Rows from block 7, named by matrix and row number. Rows with one number belong to one channel. Each number is 128 + 24 x the weight over its row's rms, rounded and kept within 0 to 255. All counts start at 0. Numbers have three digits each. After the name is the row's rms in percent of the matrix's.
# convs0: first 3x3 conv (model.blocks.7.convs.0.weight, 192x192x3x3), inputs 100-109, a 3x3 kernel for each
# convs1: second 3x3 conv (model.blocks.7.convs.1.weight, 192x192x3x3, transposed), outputs 100-109, a 3x3 kernel for each
convs0.115 100:101156106098121111121104101119103140148125139127126118127119107116134127113145113109114105097091114098094113091164095084180083082161115128118113114105115114111124106139084134166113121148132064073066105094093116085089099201111129196123136174141093138091108157110111151139
convs1.115 122:140136147155152154159150163163168145151159136119131122157155138159134139158144167166140156142126139147147161108163136129167131162177142119116120128128132127123129141170147150177160161175161139124132158145162153147172137134153150165164167190182133157144135166156155173166
convs0.116 100:134173142116145152118102153129129134108118127114121135118104092117124139120126144151136139129130149115116131115122098123125109122125150130147156110121163123130146098110092139153128123140144121111092148146118136117130160172157133122142103081138100123116131155150118125148
convs1.116 113:115094075114094088128142116150131115166150148122116126139129120133118117118110112164159155127127123090098097120156182132139144170135134149153142145140135155145132101154176104135159139138152147130108153131115156154125094132148074102116092122096121158187095125145118124147
convs0.117 097:227154100189161077146140068112105115130158141113139132117157184117147158101119133140152150152160152171159152120111123083091139156144147142146147134129123141140136115115134096117148146151145149180136125180130084129095139108116129144142167168126116107138107125150140141132
convs1.117 093:093137117122107096177133089123134130098105098120115140106115100085118145068134135147129098091113101128141145117124134144151154135146172132140116109119105120124114081086118087133154082132142109132143074072074090055069127129136090109118085123116087077096104134140117172162
convs0.118 097:101118094100163130115162133117143145129137118114093096163160128153115089126100105116169140144211165140198161117087101144116119123130135113139116131151113138161136121098135125102126101089115128124102112129134125141151154103107139139132120144162112085122093071096090094115
convs1.118 088:103123128108127140118142128156137116147125116147158137125070086137097110133108110145150157129159164116175157193193165163159129172167152143152134150155147136156133115120111088070080117096127134126121142130132143148127161170176146150151146138151138139124106104106111106129
convs0.119 096:141182160080093175131111112150151153150141142114117123148093106153173131148199114150131130132085133145113126102129109121144115147099159146154159127124145121112132137142130106134118089091132116165164113116152142139105117165103111126169132088148123133119114124121108087131
convs1.119 101:181180173128144134138131145163180164134156161120121146179140116144132149125155172142120124137147148083097084152164163156140136155173162161148151138132124110111117108091107096097101119110105155158133088158133096132148137132084145134102128120127118101114109079082140114092
convs0.120 104:128130138156130152142140160128163143130149136131131130122134138117100099128113112118122136106112118107110113146121119141153156105097100114127126104126123104124125125117120124122132125114117114136120148140130136148141145133130164137148156145137136129132135128138127122122
convs1.120 096:118132118133158150107129132138152139104120116091109097094084082116097080123110112129121101114123105134135127090104099085098089126138128132128124136132129129126120119123115113111101118114112148128107161140122118110102103127108111125114114116115103105099094096090104105105
convs0.121 104:095113112109089098107133103128097100116125114126128120138140110139154124104101122076082066140154141156186147133150123102094106127110120122127117126130132152162153162184171114112124084067095125105110129105090097115089152172178121090141161140158153177159100091107066047083
convs1.121 098:164160157175154147121120125148142136133128126113112131104105101102098096130125113132141144132148153096126115126158154131127156132112124142146146112126114120131115069099075107101106121115124108101104122106115114117126120116115115120131110141140084094086087101113088084100
convs0.122 099:128106118142144159134152176166171161175178161164161148152145138142141116166170126136163149137157162150159159111111110102114135122121124112117122120126124130140138104100092121113128124117120171165156127129117124111080136119121142135124158155154078061071085079101099092109
convs1.122 095:153155164135133146112099104144156142143150136160158153117099097115111107099102079106104097094101080101104083101133143101102109124104093136124123125113118110110115112116136110105128136125135104145137100119112110119094109110133101106128088095101131124130116101113119104111
convs0.123 100:108103102123110090125121086126118120118113116101084087152161146158151141132105124116124135131155155122143154124111108114082109128151139116117118114117124122117126111115133105094108108106103103096121133121148141150165128116099113092101110106127124110110102083095132135133
convs1.123 097:120125117143157150159178145170160147143133128117127115118093104136119142138135138125139140102127131082110105181170161158146132168146129140141138144135128152142128130134131098085102111079123134105115175150144184180150142152150136132135135119131136146147098099118097082126
convs0.124 098:129162115137118121144086079137135099135123095148152127106093130143170136099153124106134132108142146116153133119099094130097119154128124109124130121152158118130123132096089125125143151155152124158139123124105109108083121134137124123124135138119116095089131125130159152148
convs1.124 085:166155140103132104114115136072101129113116098087065052129109133103124150124172143124135148129151141122162149160178182156169174152178159137145149125133138143159160132121116144142139108126122179150140137112118126128135123138144131153145128141179173142129132138138121128125
convs0.125 101:161139175114098150124135172143147130117131114134120109113120085159149109188158117098117104124157122147166133100058141114070138129106151102118127103126126094123116146104130157123147136127151139135143137103118172130139149100167161107163147113150134101131143112142138118158
convs1.125 115:136159138087126101122159141143157136139154145101126128175122134160123135167160157168133162160140148156149147105138101115141123126141126133121136111105108125135133110110090115125112120105110146175132104146104091160135100133100081128099089112092124168146130151143141134130
convs0.126 102:114092125146159170089108092092055077097086087085093091107118122087099104105110113166153131165144124124108101116106116133122127162156145155160149167145130144114107121117129121133134146160157124135159088156164063115122144151155146182167125151146119112129126139141144150142
convs1.126 095:056067078101099102135134128127124151139127119140106113088061064094110113108162177120135111129137117113134126156165158119115133103095141102122098119131121122134129108121123102109124117119124106106141121113138150149165131141132078106099051056075100112121091098109105120125
convs0.127 097:089086107086116110123182155067081107119151132127121115161181159171147136129109121063092119137158156149168143157137120111098132125135130108104110124132133151162152162151135131094115112103143154153146113134107111144139192135136131104149124159189153137124101077099094099118
convs1.127 098:140130136144131128132124109144135122137127122150154142109086092103118128130127119138136134136146129122135125116144128103099113117121130134131117128135130102107104134143126096078072104098120117116120120094107140120099120133146086091095075096120142145128123122115122124135
convs0.128 100:114095108127159151101139111130104105142145138136118109133160150124140139115110119139147125156164134145128131116070095120129119138153144143163158148140132145119111125101120132144132143162153137150152110160152110151136102113104126160151090118124124111123133146140139152141
convs1.128 092:080090104091080104108109127112116144095091106092064092112084080143153135152179179138153138114123138109125129139157162132132166114111155122138116123134127124135136121119117139143144175168145130136151145136149145149169126141133089114107104092101112124126120124127154159145
convs0.129 099:104162113079127095112122092112129140131146129127133124108113113106124128111131127115132108088101116110102116081171086064177069074169098113096084101090104115112125096136097122148116104139124062088076077094089113096099100214119098174100133177129089135095102147108107143127
convs1.129 129:124133142143145150155148162171188158163184155141166142159158137160135134164146161154146154143141146145156169121170139135176140164175145131121126129128132129127132140172146148174159161167157135129132147140154153145170148141163155166172167186186134161146136166153153163160
convs0.130 101:142160151103094153144093149162106128135110123112138131139099082134145087145154114173177170141134163126143138068115085110144102124129121135156152140125132139124128112143106143156109131125115105079079128103129144113122109168146106136131116094135110147110138160123122104110
convs1.130 105:107102118146139153157146171135146157162155168132131154151143144131122135112119096152146154157141143132131139088121153136136147142156137131134126123122118127120125113154127132155151133144146098078113120113147136127156115122146130146152128155156122145131122145159115131142
convs0.131 096:070113115075133138102167153108143156126170153155159138150165147187164139160123111113139141135173172139174174133116114120100118111119117117141148130153153125147144136127127145115119121092106187187167170167152171160149175129124130135160108148177134109108124088091118107103
convs1.131 098:142136135142137152120123122177165138169158140168175151120086126142138157143141140127120119118136109124152113125152154101107130122134161134132116126137129129141133139133116117086095147118131146149151150127143139144123126137142116129133099094141132129113107098104111094123
convs0.132 102:144134129120106100117108103136154167110133137118141110105110114101115108155178169163148132137130110130114102101114090143163137140128121144144118135137118127128118136145138128152141118125106133171172098118110089096072105144121099139118085097056120114106119131119103098090
convs1.132 106:186189150129115083133107102113131116130154133142152129128098129138128154123147139139116138129128132112096104182168187176164173189192214161162168131128130123124133122114140113119129118116124182171115129150119120122101154142146135152154134146159114098124103098119122121127
convs0.133 101:176158114141124129129118068136152138106105134130130103073099114124155097113156129109117138110085091138164131174189127085116157128131138126138139115123128106121121166173144113129151119108135175189147124136126111135102160182159081072105120113103156157146112125145121116136
convs1.133 098:108128153122136134099101110139145143126137156082092129173156143131145140156174160129125134154131124128104089154134112163138114146145116131117128126113107128133115092092080138126108133109107138138127143159132107125146128117077150142107124126133071075075106099099122112103
convs0.134 100:149121136134169166073060118090052083137130130112128145116109125095096097102108106137129161115121155136121139147159166114123131109111116167174167154145152139121132148137137140156130142175173135104128136169139080092114176154164153197181119094154146128137139157144131149151
convs1.134 101:086077078129105099136130125167149156160153146158131146084040080086093082072100095129131128123143120102114101160154149137117119131106121112127112119129121099104099109114107130122110115106093108105110118098109143152145138143129105115091060077058094103099101105097095102105
convs0.135 096:072115136094100091107169166138105104122152125129138140136174110124155149084065088117092095153152140139178172113132156097080072164129124157137135161138119153156147139164184113101108139099109123142133130132129141154134124153193151095081182156142132148166119098096143101111
convs1.135 100:123135152122138172112128155127124129126134148154155152165146143140127114148150143112118139119127131117123096178176137162158177148137119122125132116119095114104075102093065067095098090081081142128106124139154117156180140146131153141130134136107093107085081101112083072078
convs0.136 102:121136115121120112071079070130149131080076110130140130084069085106156145152149124147122123097081110158179159136175160122109091103114120124130133111119126112127119147170169141137132128122127168191149116139130088101094161192173108085085115132137151161159134133129125133149
convs1.136 099:152159172145150149126127157128127115138133118100100102161164164146157164131148149138127133162143133108108107139133121124133141119147142130110123121124120122136130113103080126122133112109116159156147149160142133142157121121111141148139106134153082075062105097110100104099
convs0.137 101:115149147151164119139140133160161127161150141143135163111117133101129194116134158170158146144154158105121169143126114179158075135135082124134154128127149134132146154150130172161118162158131143173178130164171131140156143168155169162113099107103137138123159150106146142121
convs1.137 102:131140141089094138094116155134130119100093104090071090115138139138152119132144110105113075091074070097072074086118162110124139132119126128145137115133141106114131124129143152147132152147135151138127125102109120093087102107153095095138100116127121132142119131123111126132
convs0.138 099:118129095155132122144088071095095094104086086129113081121118125145160144109155145156164147142152133137149122122118115119117117128131114154166147154172155127134128126108101126125123122114127098095066131115093124112078142140131131128154153149131103100101117115126118110113
convs1.138 102:139129128112106078098093080065083114073078109082091108132129146103138154115150141124143144145170158151176165124114109146149137143156141139147146140147144156161150151135136140136140111118125155142137143124134117108106148139132133136144121135145153142131143139133129128129
convs0.139 102:144142118175178135117140080152138113159149129162125134110140148117123116145150134153134130133131127133126129096110165096147171132150149156146140137124116127118117087092145099116142126149151161152113131143108102090069110101117114135144129143130097103155105131158125143152
convs1.139 099:109133120135118108132116086162145135129111104130116131088129128125141142106133121161147145140131120126124151150142135105137132110150169164182181164160149152148142078085102068097126072115129125159171148155154177161142111102126078103121072117112099112127091130142094132134
convs0.140 102:116125113116116122105099122114114128104100113109108125117106072114111104125128117164169156133144151129150130118151100125148107119120115152152152154157159147161150113137102132151131119127125119113101141145137134133131165189170163152146126108129090117094118136124112114124
convs1.140 105:116118127124117134134135139149129121156145137108107120133108093142091089143130142140141131112108102073083086098145147099119125126101108133135126128130124110111112110153147102137135120144149158135143176148151172170151119136154090103107106120109105136143075109118089114127
convs0.141 100:061074069123110108124103088114123121126146147135136134143162179156173166154145142142141128126134131095092116089082092108087104109121116130134126117118120096096104121115124122111104143131125098104092142145138159186169100093093119122115115094106134126125135128119139131119
convs1.141 099:124121113143141132161183159161147141152135135121117118120099124144146153165155160144163160131122134077073086141139142116105108140122125134134149125112125112099111110122110108110113142129156121129137152140132183186153126128124111115112146125138093111096081088096124114142
convs0.142 100:059086112126105142101098118165148117135118107150113101131123111163166132138125118120168148133172155133149143095062111100080120112102144122152153129161163096119123137103109141117135129122139128113127156139164123127137106094122112098132111109135124109112139129144144146156
convs1.142 096:140132140131165166111173158175155166164150147124114107126101133125113130144124132136141128126146141091109103120165170116148157173181166147138125132136128142152145106123123117124131153134144148113154152137181158183168122149140118141139149156167109134126089113126127130141
convs0.143 098:155137130114135127110108115137139173142126131131108119149141109145141124136159155147149146130129107120107105138118127158175163137161121143163152135151139122122118165172154168184149159165128167153147134126131140142138167162138149191177137135131160167151154183152130143122
convs1.143 095:098107115108109135141124156113117131126117128119124144092099117081113115086117104132122124132129130122119114136135161136138136102108101130137135129133137126133136126113126100101109091095103108110116107119128143124118116129158105117129121139145111098112099090095095091095
convs0.144 099:154087122195153123155182146122119114143147118165150141102123116118145157094096133138125131162171169136154174108089127126095082142153118133128135140146142132145147124092119145098104162159141162138118183183144170173146135093156176123119138151139135090108144106099135141121
convs1.144 106:135128136140134152126140124093130157101116155103106150173134115183151142166156136107122149108116132113122114134140129171146128215180158148157151150153152138148141077065057108102070099095101168159136177163153174158160100103096103120071137128102106104090130135098129133127
convs0.145 098:100116137101077118114148165129124120111128141101123129139140120124126105112082093120106140132113139171162131095126118125131138139133120142131135138114119152153118119126104122121122108095098128095089133126134121156161125144169125098128144118133118127110117112109112092096
convs1.145 101:092080094141119101110130135143149136171157172155140146123111116094100102113137115128122124155152160133144130183205217166141183174127153133141136111120111135130128107140120089098117094090106125102092150131123156155159142163151130134142097119099144152152097113133086083111
convs0.146 100:167155114133104101163131106115139146113137137142117098094125143167161147131118105119112107118125133120132133124128105133128140164155181143144139105116121110128127095097095125128162131123161185231190163173138161162125110112092113088110144115109119108108132120150138124145
convs1.146 096:126109098110100085113120121122149133135162154058068098151130122119116112125124129134111126154137157134115111128129116139122118166136134144122136131121124140136132094107113112129147124133154147122062134121072113112089107102097120135124165146165090101111086099115134122137
convs0.147 098:118124111200176154159161129105139133129138130144136142109124121126133150130142150154166157122125135103082102172150113161149127132134123157170159128124119106092081120137108138144125122119107097122108144172171126196172100126127153140141107084057130143116123132123110122115
convs1.147 094:078082094091081079124117123128140131105126109087064077093107133098118148110136128119139136104119129132102121163173173145128140131085094113126132096113126090110126148152142116109125108084110087095110087084093138138133119130139112097105117090124141135117119110098116096099
convs0.148 100:091114119075132124065148104120142144153161124136111093150168141163153112131113089089146126129180147138170131092051084118097122114117137105138122117143122114138113155121132143110130117097121150146136135143131143161135134083106109108141121158155127092108112080110110108127
convs1.148 087:126143144134140146133150131152151136143125119126141131139096119137129153151144152157164154140173165111187166173179159154147127170175163149153129140148136124154136127126120103085087131119129166158152165139159131138137168181187178174182166158176134128122116111112131121138
convs0.149 100:125129131103091101124105122135134137119140098135146121125153111122152135108125121123136159107123154121133140129137083134140097115141141107106132130111134144134129136138096129136104126125126137140112114128094131126109135147124106123104126122130138128099125137112111118126
convs1.149 098:112094095136132143109131163158186148187191153160161143137114118144140141165136105170166170174157148171155147067129164091128128126140114129119110103107110112106118095145132109155135142155132155130126169157165143145173128125135150158147158173158101135135115151158125138145
convs0.150 103:124120101095115099101107088162154159151163157137146150145161130122124126116114114127131123130149133155177162088085110134127134170158134127132111108114101136146133117111118148137135150151144154188163108130129118101085119112101084099098120131118121120131140136139138139135
convs1.150 097:108116109099114096088085072105103091128125117156158151119118106121121097101106100147151162172171163141157161160146127134115119117109118136146151127137142112125133113093086126116120143149147121147143110129123105107091165153137140141147104105096128117113120116122132139141
convs0.151 098:109098113101086072136118082139150145147146126140115111129155141125104112138142139115105091152148135162149147075079073127133112115127134123119108112111117149148143096100103125129129120123121149151160119115101124105093143137144149160131115128140106112115119125130112121128
convs1.151 098:129126125121083094123091082084101081121125127109131128126115119110109118093141161131142126125135115125159147120106125130109130100094118133133115109105096108119111152121142166140164138146168168154116169137130129088082130133125144145160167172176147111138164137161167162178
convs0.152 104:142135130170133146144126141116149132130141126146144138122133144099121135133129139121124135107116118100113118131129144121127132100100109107119125099117116102122117135140152120126142123116118125140116153142136141132127148131138150135144146143133144145153123126138109112116
convs1.152 102:124141133158171166140146143143144130109106089086094072093092087087085086098102111113125118104126114130141134109109090092099079127131113138136138142146143132134138118121109104108096107097090127116119166152153143127128099118096120127105106102092096099092092099088099094085
convs0.153 099:092100074145147124125164118132147131138146150108123149133144122123129144154151127142149144127133130112101095159144117173161114123138138150159152121128119111105095112117100146149111120130124099099091110133142107164135124140111160156137095099074129137105135148126115135132
convs1.153 088:071074100105100122166157179122134135093113124101078112124122128121122143117146151139138127127119123123095105144171177125131137127083080133142146115128143108119140140145145120104111124090093108103143110107141178174182118124133106095105128106135140142133116110105134107098
convs0.154 100:164127093169152133170183163132121109125142127139143131091129124139151165109094123125148153131182182134154169148096098165100086145154125123142140138164160143148149150096091163084088169143133175149121166156143140141131182090108186130119128144127144082090156094089130124116
convs1.154 091:132136127127129133127140093096133149095123157124120140147097128173149172163168170125146141131154141126140115145146148139116110155143143129150125136147131138138126095077055120099072105118124127133117148132125166121117114112092114114076122111108127114096138130099109124143
convs0.155 099:128107098172145140154121108101109135141138171144132150088088111102078100119104104182171142151156157132121141151137079139137095119128097138149149131138142123123141135142123129136122134140123116097104161131114149125097131135096141135111136128108127132116133139127137138111
convs1.155 099:135128108136145117157167165142143152120122130128102112141153147154159150157164162104102100092090087086077081146165164152161147126142122133152167131135145111113124125130110139141112097116116155102086150117081173149124104125138095121121073097114125129107129146124102145149
convs0.156 101:131135097141134129105070060103104104136126121150136127126085120139129143108146141162179164146142122131131114129128128116109121123111095145152139144150132132125116112096094126116120132124130122117094127119106111090066131142148116121132109105102098091096112105115125111119
convs1.156 097:137143128088091064084079082059083102102120124114121124131124153106128150119155152129148141141163143165186172161160152173184183159164164144146141132131125156157143160139143136134139105110120183169158136117127101095107139135133130139153110117151167146139136131130116107116
convs0.157 096:181151153152186144107152108169124117146155127145141113082134162099142156128130158129123149114124141131133145122141150120113145096120150111113135116113140121128141153132125155140128143143143104108086089158107104131086187164128160145115147136134132120127136124144113136147
convs1.157 102:114125099166108061173132058114106092102086089120116138115097122067128129106116091113117096088102111098100120118143145151164173169175196152150138131132138140137131105157168101170183095136148123141123117069064165115086101128129096127120090097094107136139119153150119142128
convs0.158 102:117105080123132108141144132138148122151163144151145131119145151146130134132110080149165163166190188150163162126089092116114098137139121141150147152165157155148145131083105141088110170148145164151114169159131146149137167093104156129120142161155117075090126086092147140142
convs1.158 081:124142141135141152141158131121131142130126151135137163149095121169146168165164165112119121094112115080114104110130130116110125115130150134149142126139137127138123115112090125113078118106117155161151189179165194168160092127106110130092128124119100111093114121087104116119
convs0.159 100:104116117082086098074175157113092105098114130144152121121130103146148100138124118106127119122158132137174142124162089142142118104090114127131122106118112127147129141160134151146130123096115090066079102090083112126093152168141123088102125105117151170128135111114097075095
convs1.159 099:085062086104101102104108128153117119150136137132127155126122122111122122139156135144144142153187181127143139133173153123134153128138157138144135107122104100114104121147126134143131139129146100049073128100104132122142116118119102113122059085116151161154134140145117108129
convs0.160 100:146102145168163110168152075103124160141159111149138123130147061100096116098126173137119095159154076122130132104103200091115200132135112133124120133118110139139139116123150117128157133136136115076103125148083125133079094092193119155149127165120103104155101124151122131124
convs1.160 111:130110110110070081124109057141104117142132122150150159125150130171156133134145117140123135126111113112128156100120106095140131107125158117117118109103117114122131100106121087133140105131152114126132107062080110095075110097121089121117081142115114137137111152158108144161
convs0.161 103:126143107151146122086085100135153134129114104111104096124097106097130108123136124142126137125104103135126120129132130148152148137145131105122121113129129124125122126126124125144141128155147133154104131147128098102115106103101127144123164190179128122119129137135118141144
convs1.161 101:142197165189217199165182169140156138114108102096089098125139123115119112125126144106093115089090089097108096094095070079093053131139102128136139133151149135147139107124118101123125115130119129173153148177179095110126113128105121147121114148127080092103095116116121139132
convs0.162 099:090091089131101091128095088127134138135124103113093095144150125139133136089117124139145129142147135124124113078077076136149138160151153146150140117127132097107110086088088130126130128117122146144142131121109097094097157145137156150139135129123089094096129132139130123136
convs1.162 095:143146133148115089112079057092102104117122132103125127126123130115131142120161169136162132155166149143175158125109107129113123130116142109120102127125117136137128124103119112111135127135149178162133183141126129092077135120111123124133156160161141117131138133146157157173
convs0.163 102:151158160123135149085108136154124102149123111128102088103099097138139137137146135114147132135173161127155153120098122099102110107095112127143143144171176123144152102083100093082089129128134117121127130123127125109107123114133148143158134139154102096105104105111143141147
convs1.163 081:080109091099116116138147144121136139107121120076083077131122148107117140127134127122152126111139127138147136185181203174164177159141150161164145141144131167174154140131138121109129108088121127117149124122154163170174115117129106099126118109155154146150116107127095079111
convs0.164 100:169149119154176139121156123097079092120119114124135137100139166124147162100082116161174157181182155170159156145131113107098114143160135143155141149146131144127120130113132137125129168172154121153170091154150059129137140140139140154140135175146114111128127133135154168141
convs1.164 096:087103139121098120165136133121135141118134112131136135107120104108140144105157161138147131111140118113150136177171165183173146158137150129164143092120111104125117110092101121116106113095077071087137057067086097081134131117129091117091093118092123093102142145132139153135
convs0.165 099:197115152184155155148165164150133105162149114177164131120150120116124099114114109123133159143135160154143167134079129125096132134118132133127144135138148131138149125076107134084117150142141192160120169167135128144126164075124176097117164157165110050112114063109138132149
convs1.165 107:133105124132114117139139075107139133111133151130140176173120122174128129130125126140141177151151164161168143136136104163133100161135118144146133139127121136125113063078068084114084086117112164168130148132103137125104100112101090132074094112074096117093123152109124134133
convs0.166 101:158153136103107136104142107139137126110074102142145122083081089134166128139138122131129152124102104134170144150192144099097114107117114141150150122126128098109106159171142124128132118104106128141150114107127125137114152196191073058075112124124152161140116112121130128139
convs1.166 104:130137162138151147117124131130123135148153161102119129184165162133152153141180163132135138150149136120124117161154139176147154152150140123113114114111096124134113119117100143119129110094098131116119142146134110137158124120098154151130111118125096099104125110134114098094
convs0.167 101:108111101104093091103095124162139143136110100117089095126125107145132082133129110131131123161163139126128128072100097116134116153149157122132122116137125084087088098112126108136130139155146173145124138109106080079124109128132111132113137138148090121118106132134159163156
convs1.167 093:132149161127142149142164148140153157147167156112130118148107129117134144151164167151159152131146151090115113184163167156135140180183167164156158150134129165149140118106103100104120105103103169145138157133133146148147153145159143154148168158155122127125102108129124124150
convs0.168 099:118088122129105117127120141139130138132122113140117119120099092161156149127120121149142147157182189123136159141138137117091077140145145148159163134166192103118143087076074105094064129146137159148161136134136090094124142129139139142138117119145101089083120125107140163156
convs1.168 093:109114100134124114145155138168162153168158137119118097123122122098117115113133137128131110096121105085094087156169185145132163155132151151153127129127108130131120113098110117100113128111140150132145131118135142140148103117121086091098134128147100095107088090102105104134
convs0.169 096:168169191137186168103165107148138120148183120155160103094143119118129092119130165125100127111120137120139144132131149122104172117118158128112126125117141123135148129109102157123136170148153138145114125183113117154074154120119152113137141129138124101131144123164141148165
convs1.169 095:136117084142102064156130055120114090102099084117122139121112138101114133118124106120109098111106101121122143112142122146161147149144173140142127125117119124117115112147147122181171106150146138137109117087062136114075100103113093124107086118103107144137121173158131173142
convs0.170 097:145104117100127124107208126100105094117163123112154124120156137140182134126123119103124125137177162142177156110137118114108142116154137140135136154157150157173157136130119119061123121099139147127110131146096136151088144085117127101138145177185126110122108062102098089115
convs1.170 090:136141169137120141115108116118131105143141136155139128126079120130142158125153153132143150113141150092141130099100102095065088138148136127138145119140141105121116113102099104089100119138139184177172162133153140114128134166158132133136120130128113109102104098098112117137
convs0.171 100:077096094112092093119164135126116106080091106145126128112114111148144122112086127108101113121133159130171155151140110138104105129141162143117100091102118097128132144151146136117112117095094104117126116114130109141142169157138145074096154160163154158143134113098111102110
convs1.171 101:110108123146138129104115124141138130138130126119131143127118099096093084121117108119124123155164171114131138178198186189181190136122137119117121092107101098106109107118087110099089097091107086070087117112124148143144104108110133140136104128139142137117131134130103100111
convs0.172 100:169195166152214161132175157119104100147150137126112112080120134106112142092094141132154135107141143111083112100134143121142161119139151130161170134140152121102110106112104105118103104133133082096118111178137103187141127151143115161149093112137110136121111134128104142127
convs1.172 107:109110100133126104075135110148143146131123139074070110107103122112119127112142105143135144128126153110097128177156180152114136154097141121131126108114106091107097146142159136117143133111153104107134100110122118131128137131152116119127088077117144141159136128137147131150
convs0.173 100:125135123137140170096071145138129144140111144157127118085090130137126110144134091138136127138130106130139114082102093102121136115072118134147133135150137103115116100099120126139151141145155141132129161121125126070075129138133122133146122109122081092102112124142149136152
convs1.173 090:147143149108107116130129117049100122078133141054087106166137124134128129121130169143134123141156146145157146165158134159163151179174166162136133156136120175172146153147147138145171133130160178178158141139129115125136155131126136132134153121129165158144118121143129118140
convs0.174 103:095087087089132122111117109152139129165147143110086082155136121140136131125122125149156144133162162088108116095073084147150136168167156139151148107128143064071085090073075109121120133146151167149137106117100051065085144118123151161156132139146088074078124140132150157150
convs1.174 094:127126123134128109152152142143151153162153133159153135129116147109128138119158163156166160137153148096127123158166152142136144149123155137142127145137128141136131128133142092096128117100114177148148189152153188156154124136144113127138124129143117123137090100122118118136
convs0.175 104:123142113096096105111109104140144129109107103127121088120124136148152148188176135106111106109109112121124120112115106149151127172177162107115108101102096096115108109109110136137138137137140162183164123123105115123103115137108134120119144145128128123111146135137149145157
convs1.175 107:164154163130119114152150147110139132149168169100103114162152142144136130122136141140130134149141162101101107108107103130120116173150145157136138136123121133135133113101105132134138135132139152134109148141124151135138108093092112122118171166191115108118109105115146136144
convs0.176 102:122123104119117114076085101142129111147123113132110088087102104132139112146146111129164128137175145130150135086092105102116121119105118117132121128150139106124125093075092109107121131140141113119118119106102092071076129122130139159161125145162084083090112120129139141147
convs1.176 085:106122108092106104117137126109132138113142138093108109138117165113129161142161158127152134135166156136155149188193189176181185184182179155149138141141128165172152139136137115116136104088120154135153149126149148147155142137143132135148151133150163160156109110132106094124
convs0.177 098:140080121164153136143165132133116138138151109152146113093168116124161151110119124139130126152188162133153169106098114117114117126152113139128117150162149155156157132102107142105132150154135137101111181177142153167137146090153160146133125162129128087097137111115136149119
convs1.177 085:123107140138109145158161145111127146129107136111090124146106107165137139178180165126136146135137156097119119152175159172161151180166162145159146150157151129148131112090086117109075087081079181152153187149158203175182110144124116141097142138117112105098116128090105123113
convs0.178 099:157137109107092108105105076154156143098081142120123116100090123099141099158188147145139156112077120132156125126156084149163134109096138144145143122121127115123115136155116150163140117110136141165148113124124113158106148195141110106130103094114140154123142147135114105135
convs1.178 104:119127134118136126143132142156147138150174176107098140164150138150147162138174174130128148136147147085086091170166149170158143156168138140135150123127123102123113111107097120121113127108116152117113145164130153136152147143100161159112123114138099104097098100096121112101
convs0.179 102:133135123131125108142136121125124144106110128118077085102118120147151151145153152108124119134154154130137143126120099108110117055065096107121116123148146102121125143157145116134139103098109076096115129150151150190160129110115103097098090084094138150135101121121111120118
convs1.179 097:100105089111121112117133126151159141110119119067071077122114128124139144132142145117131142119140144105110116206188202182154162165131133140134137139137135136144140139136139093073096104070105136110104142140147154162156155160151148127148145098132138137140094074097098069097
convs0.180 100:127125137140107120151132135149138140120102114084056068117130118123140144125134141108120136120127149135137172127129112133134129099103094098104109121126136120127142093112101108122120105114099091097114119128153130159153113105109102097100109100115110126108108123112120126110
convs1.180 094:117117108131138134141154148152157147122129124087089085104103113105118121120129125116135121111120117095090081191177193177149152176135131145141139130130125131130121120126128106094122120093137108101115133136147152165165131128127127114129151116155112118129082080101101081114
convs0.181 101:126090174107132179075113147148142137125148146116134124111135088131157102145170130138099131141127167127125137127140121157121142136140148161137125143124141123119127102105085131109098135130117114100125127126110127136117118103106140109112134143135119122103144122136140146159
convs1.181 114:168145163149113135138122125126139108143141107141142126161123134147143156153182180136131134115123130132147145134131127147121124131108130131131126115108113114116119131123122130123127115114123145137121116108106105115089082113105078111101096110106151154148161158161159149147
convs0.182 098:119131129086079107126155120169156164120097119155146124124112082123171124120122118115109153128116107125172134094156110116114129123103106115115131117110112115120110129159127114119132108077096114125159105129139140160146131191198114089110160118124135162135117105120111087104
convs1.182 102:125119131156147140137130130147138141163165170123134147148142147117131133137155138113136122147168147117138123186185174153135148139117117117115101098093073109122083107111102114097127099085107105094094166155132141151167102103080157139115122128118110114124113099134104084108
convs0.183 099:149146133139135126089091101111131155134124140142129137127137109132151125145178149160168162121123126097095132135133124163185156146154112146152136116126119077081088147149133148162149154147125150166157099121144116113118145141136151187173124124133150147131145161139117128116
convs1.183 102:126128121119091101167131131079096112088109130088107145130108107114113138112138139131127129127124128130128124172182192168178168158166152145149145138136134138142144140136130111110106106095090110114110090100112136126123153133135125123116135138131138136135131119111132118099
convs0.184 098:108110087107140084096122092122147152131191136140132139133182158151120141115134151112127113128111111145115120156093129099149147114141130124109111130104103150143149133102113127127131126127122126167126120146124114106109156121123123168159146156128147116128127143144147144137
convs1.184 107:101121103117071093171102101134129108118127114131128140107119097152120135159165154157129115092077092113122126074086108098118125099107133115111104086088098103112121111106127118130143126139154147165130134109093146106100149144158114130161122151136127130144130139141132149145
convs0.185 098:072106103080136128105144117129148144132165149151134119153152136162138123154125110120155146135177160136181174118097100121096108119111109117135135130154145131150148137120133152115117120089105159138135152150157166154163168107097137132137114142167134105109119080089108102109
convs1.185 088:109116113123140162129156145168161135154140123148164133130062087154122131136124124126123132103123123112139116169187196146149149171162169145143123145146138146154144135144125106076087140110137129122120150140144164159136146162159133135137127115139135137123104097106110099131
convs0.186 102:150180158137221185090212179157122102173148099176124078104126106120118120130117139095143146109181167114164144103121110102153147103147149111141142106158165093135149142107121152126104141151116096105111142160140140164139157135138156159133144171133125109129124128131117150129
convs1.186 116:114124089138136098124146108124117120117094104125113127111098105116110125124123119136133140135135147117132141190179164187172156178162156143141128141140121126137115142157157126137148114124126103112103100098096101096103130129122114111107116111114133150156143159149141156143
convs0.187 098:090071085112073058139156124122115115131151133115120096131149139123147151099072090094086085138139120172183159122143145090067083134146147110098097125110104166165155148165165097078104101085121140088107124106080126123106116114153101085103156159167133134143088059085089079106
convs1.187 105:155149163120110148115117116098100101117116124140151156127094106123121129124125131119120126119119131143139122126130120134130140163164156122122124122129132111106092070073080076088100116109112158152133113083105113115115130149140151151140147146137095096102111117122140134146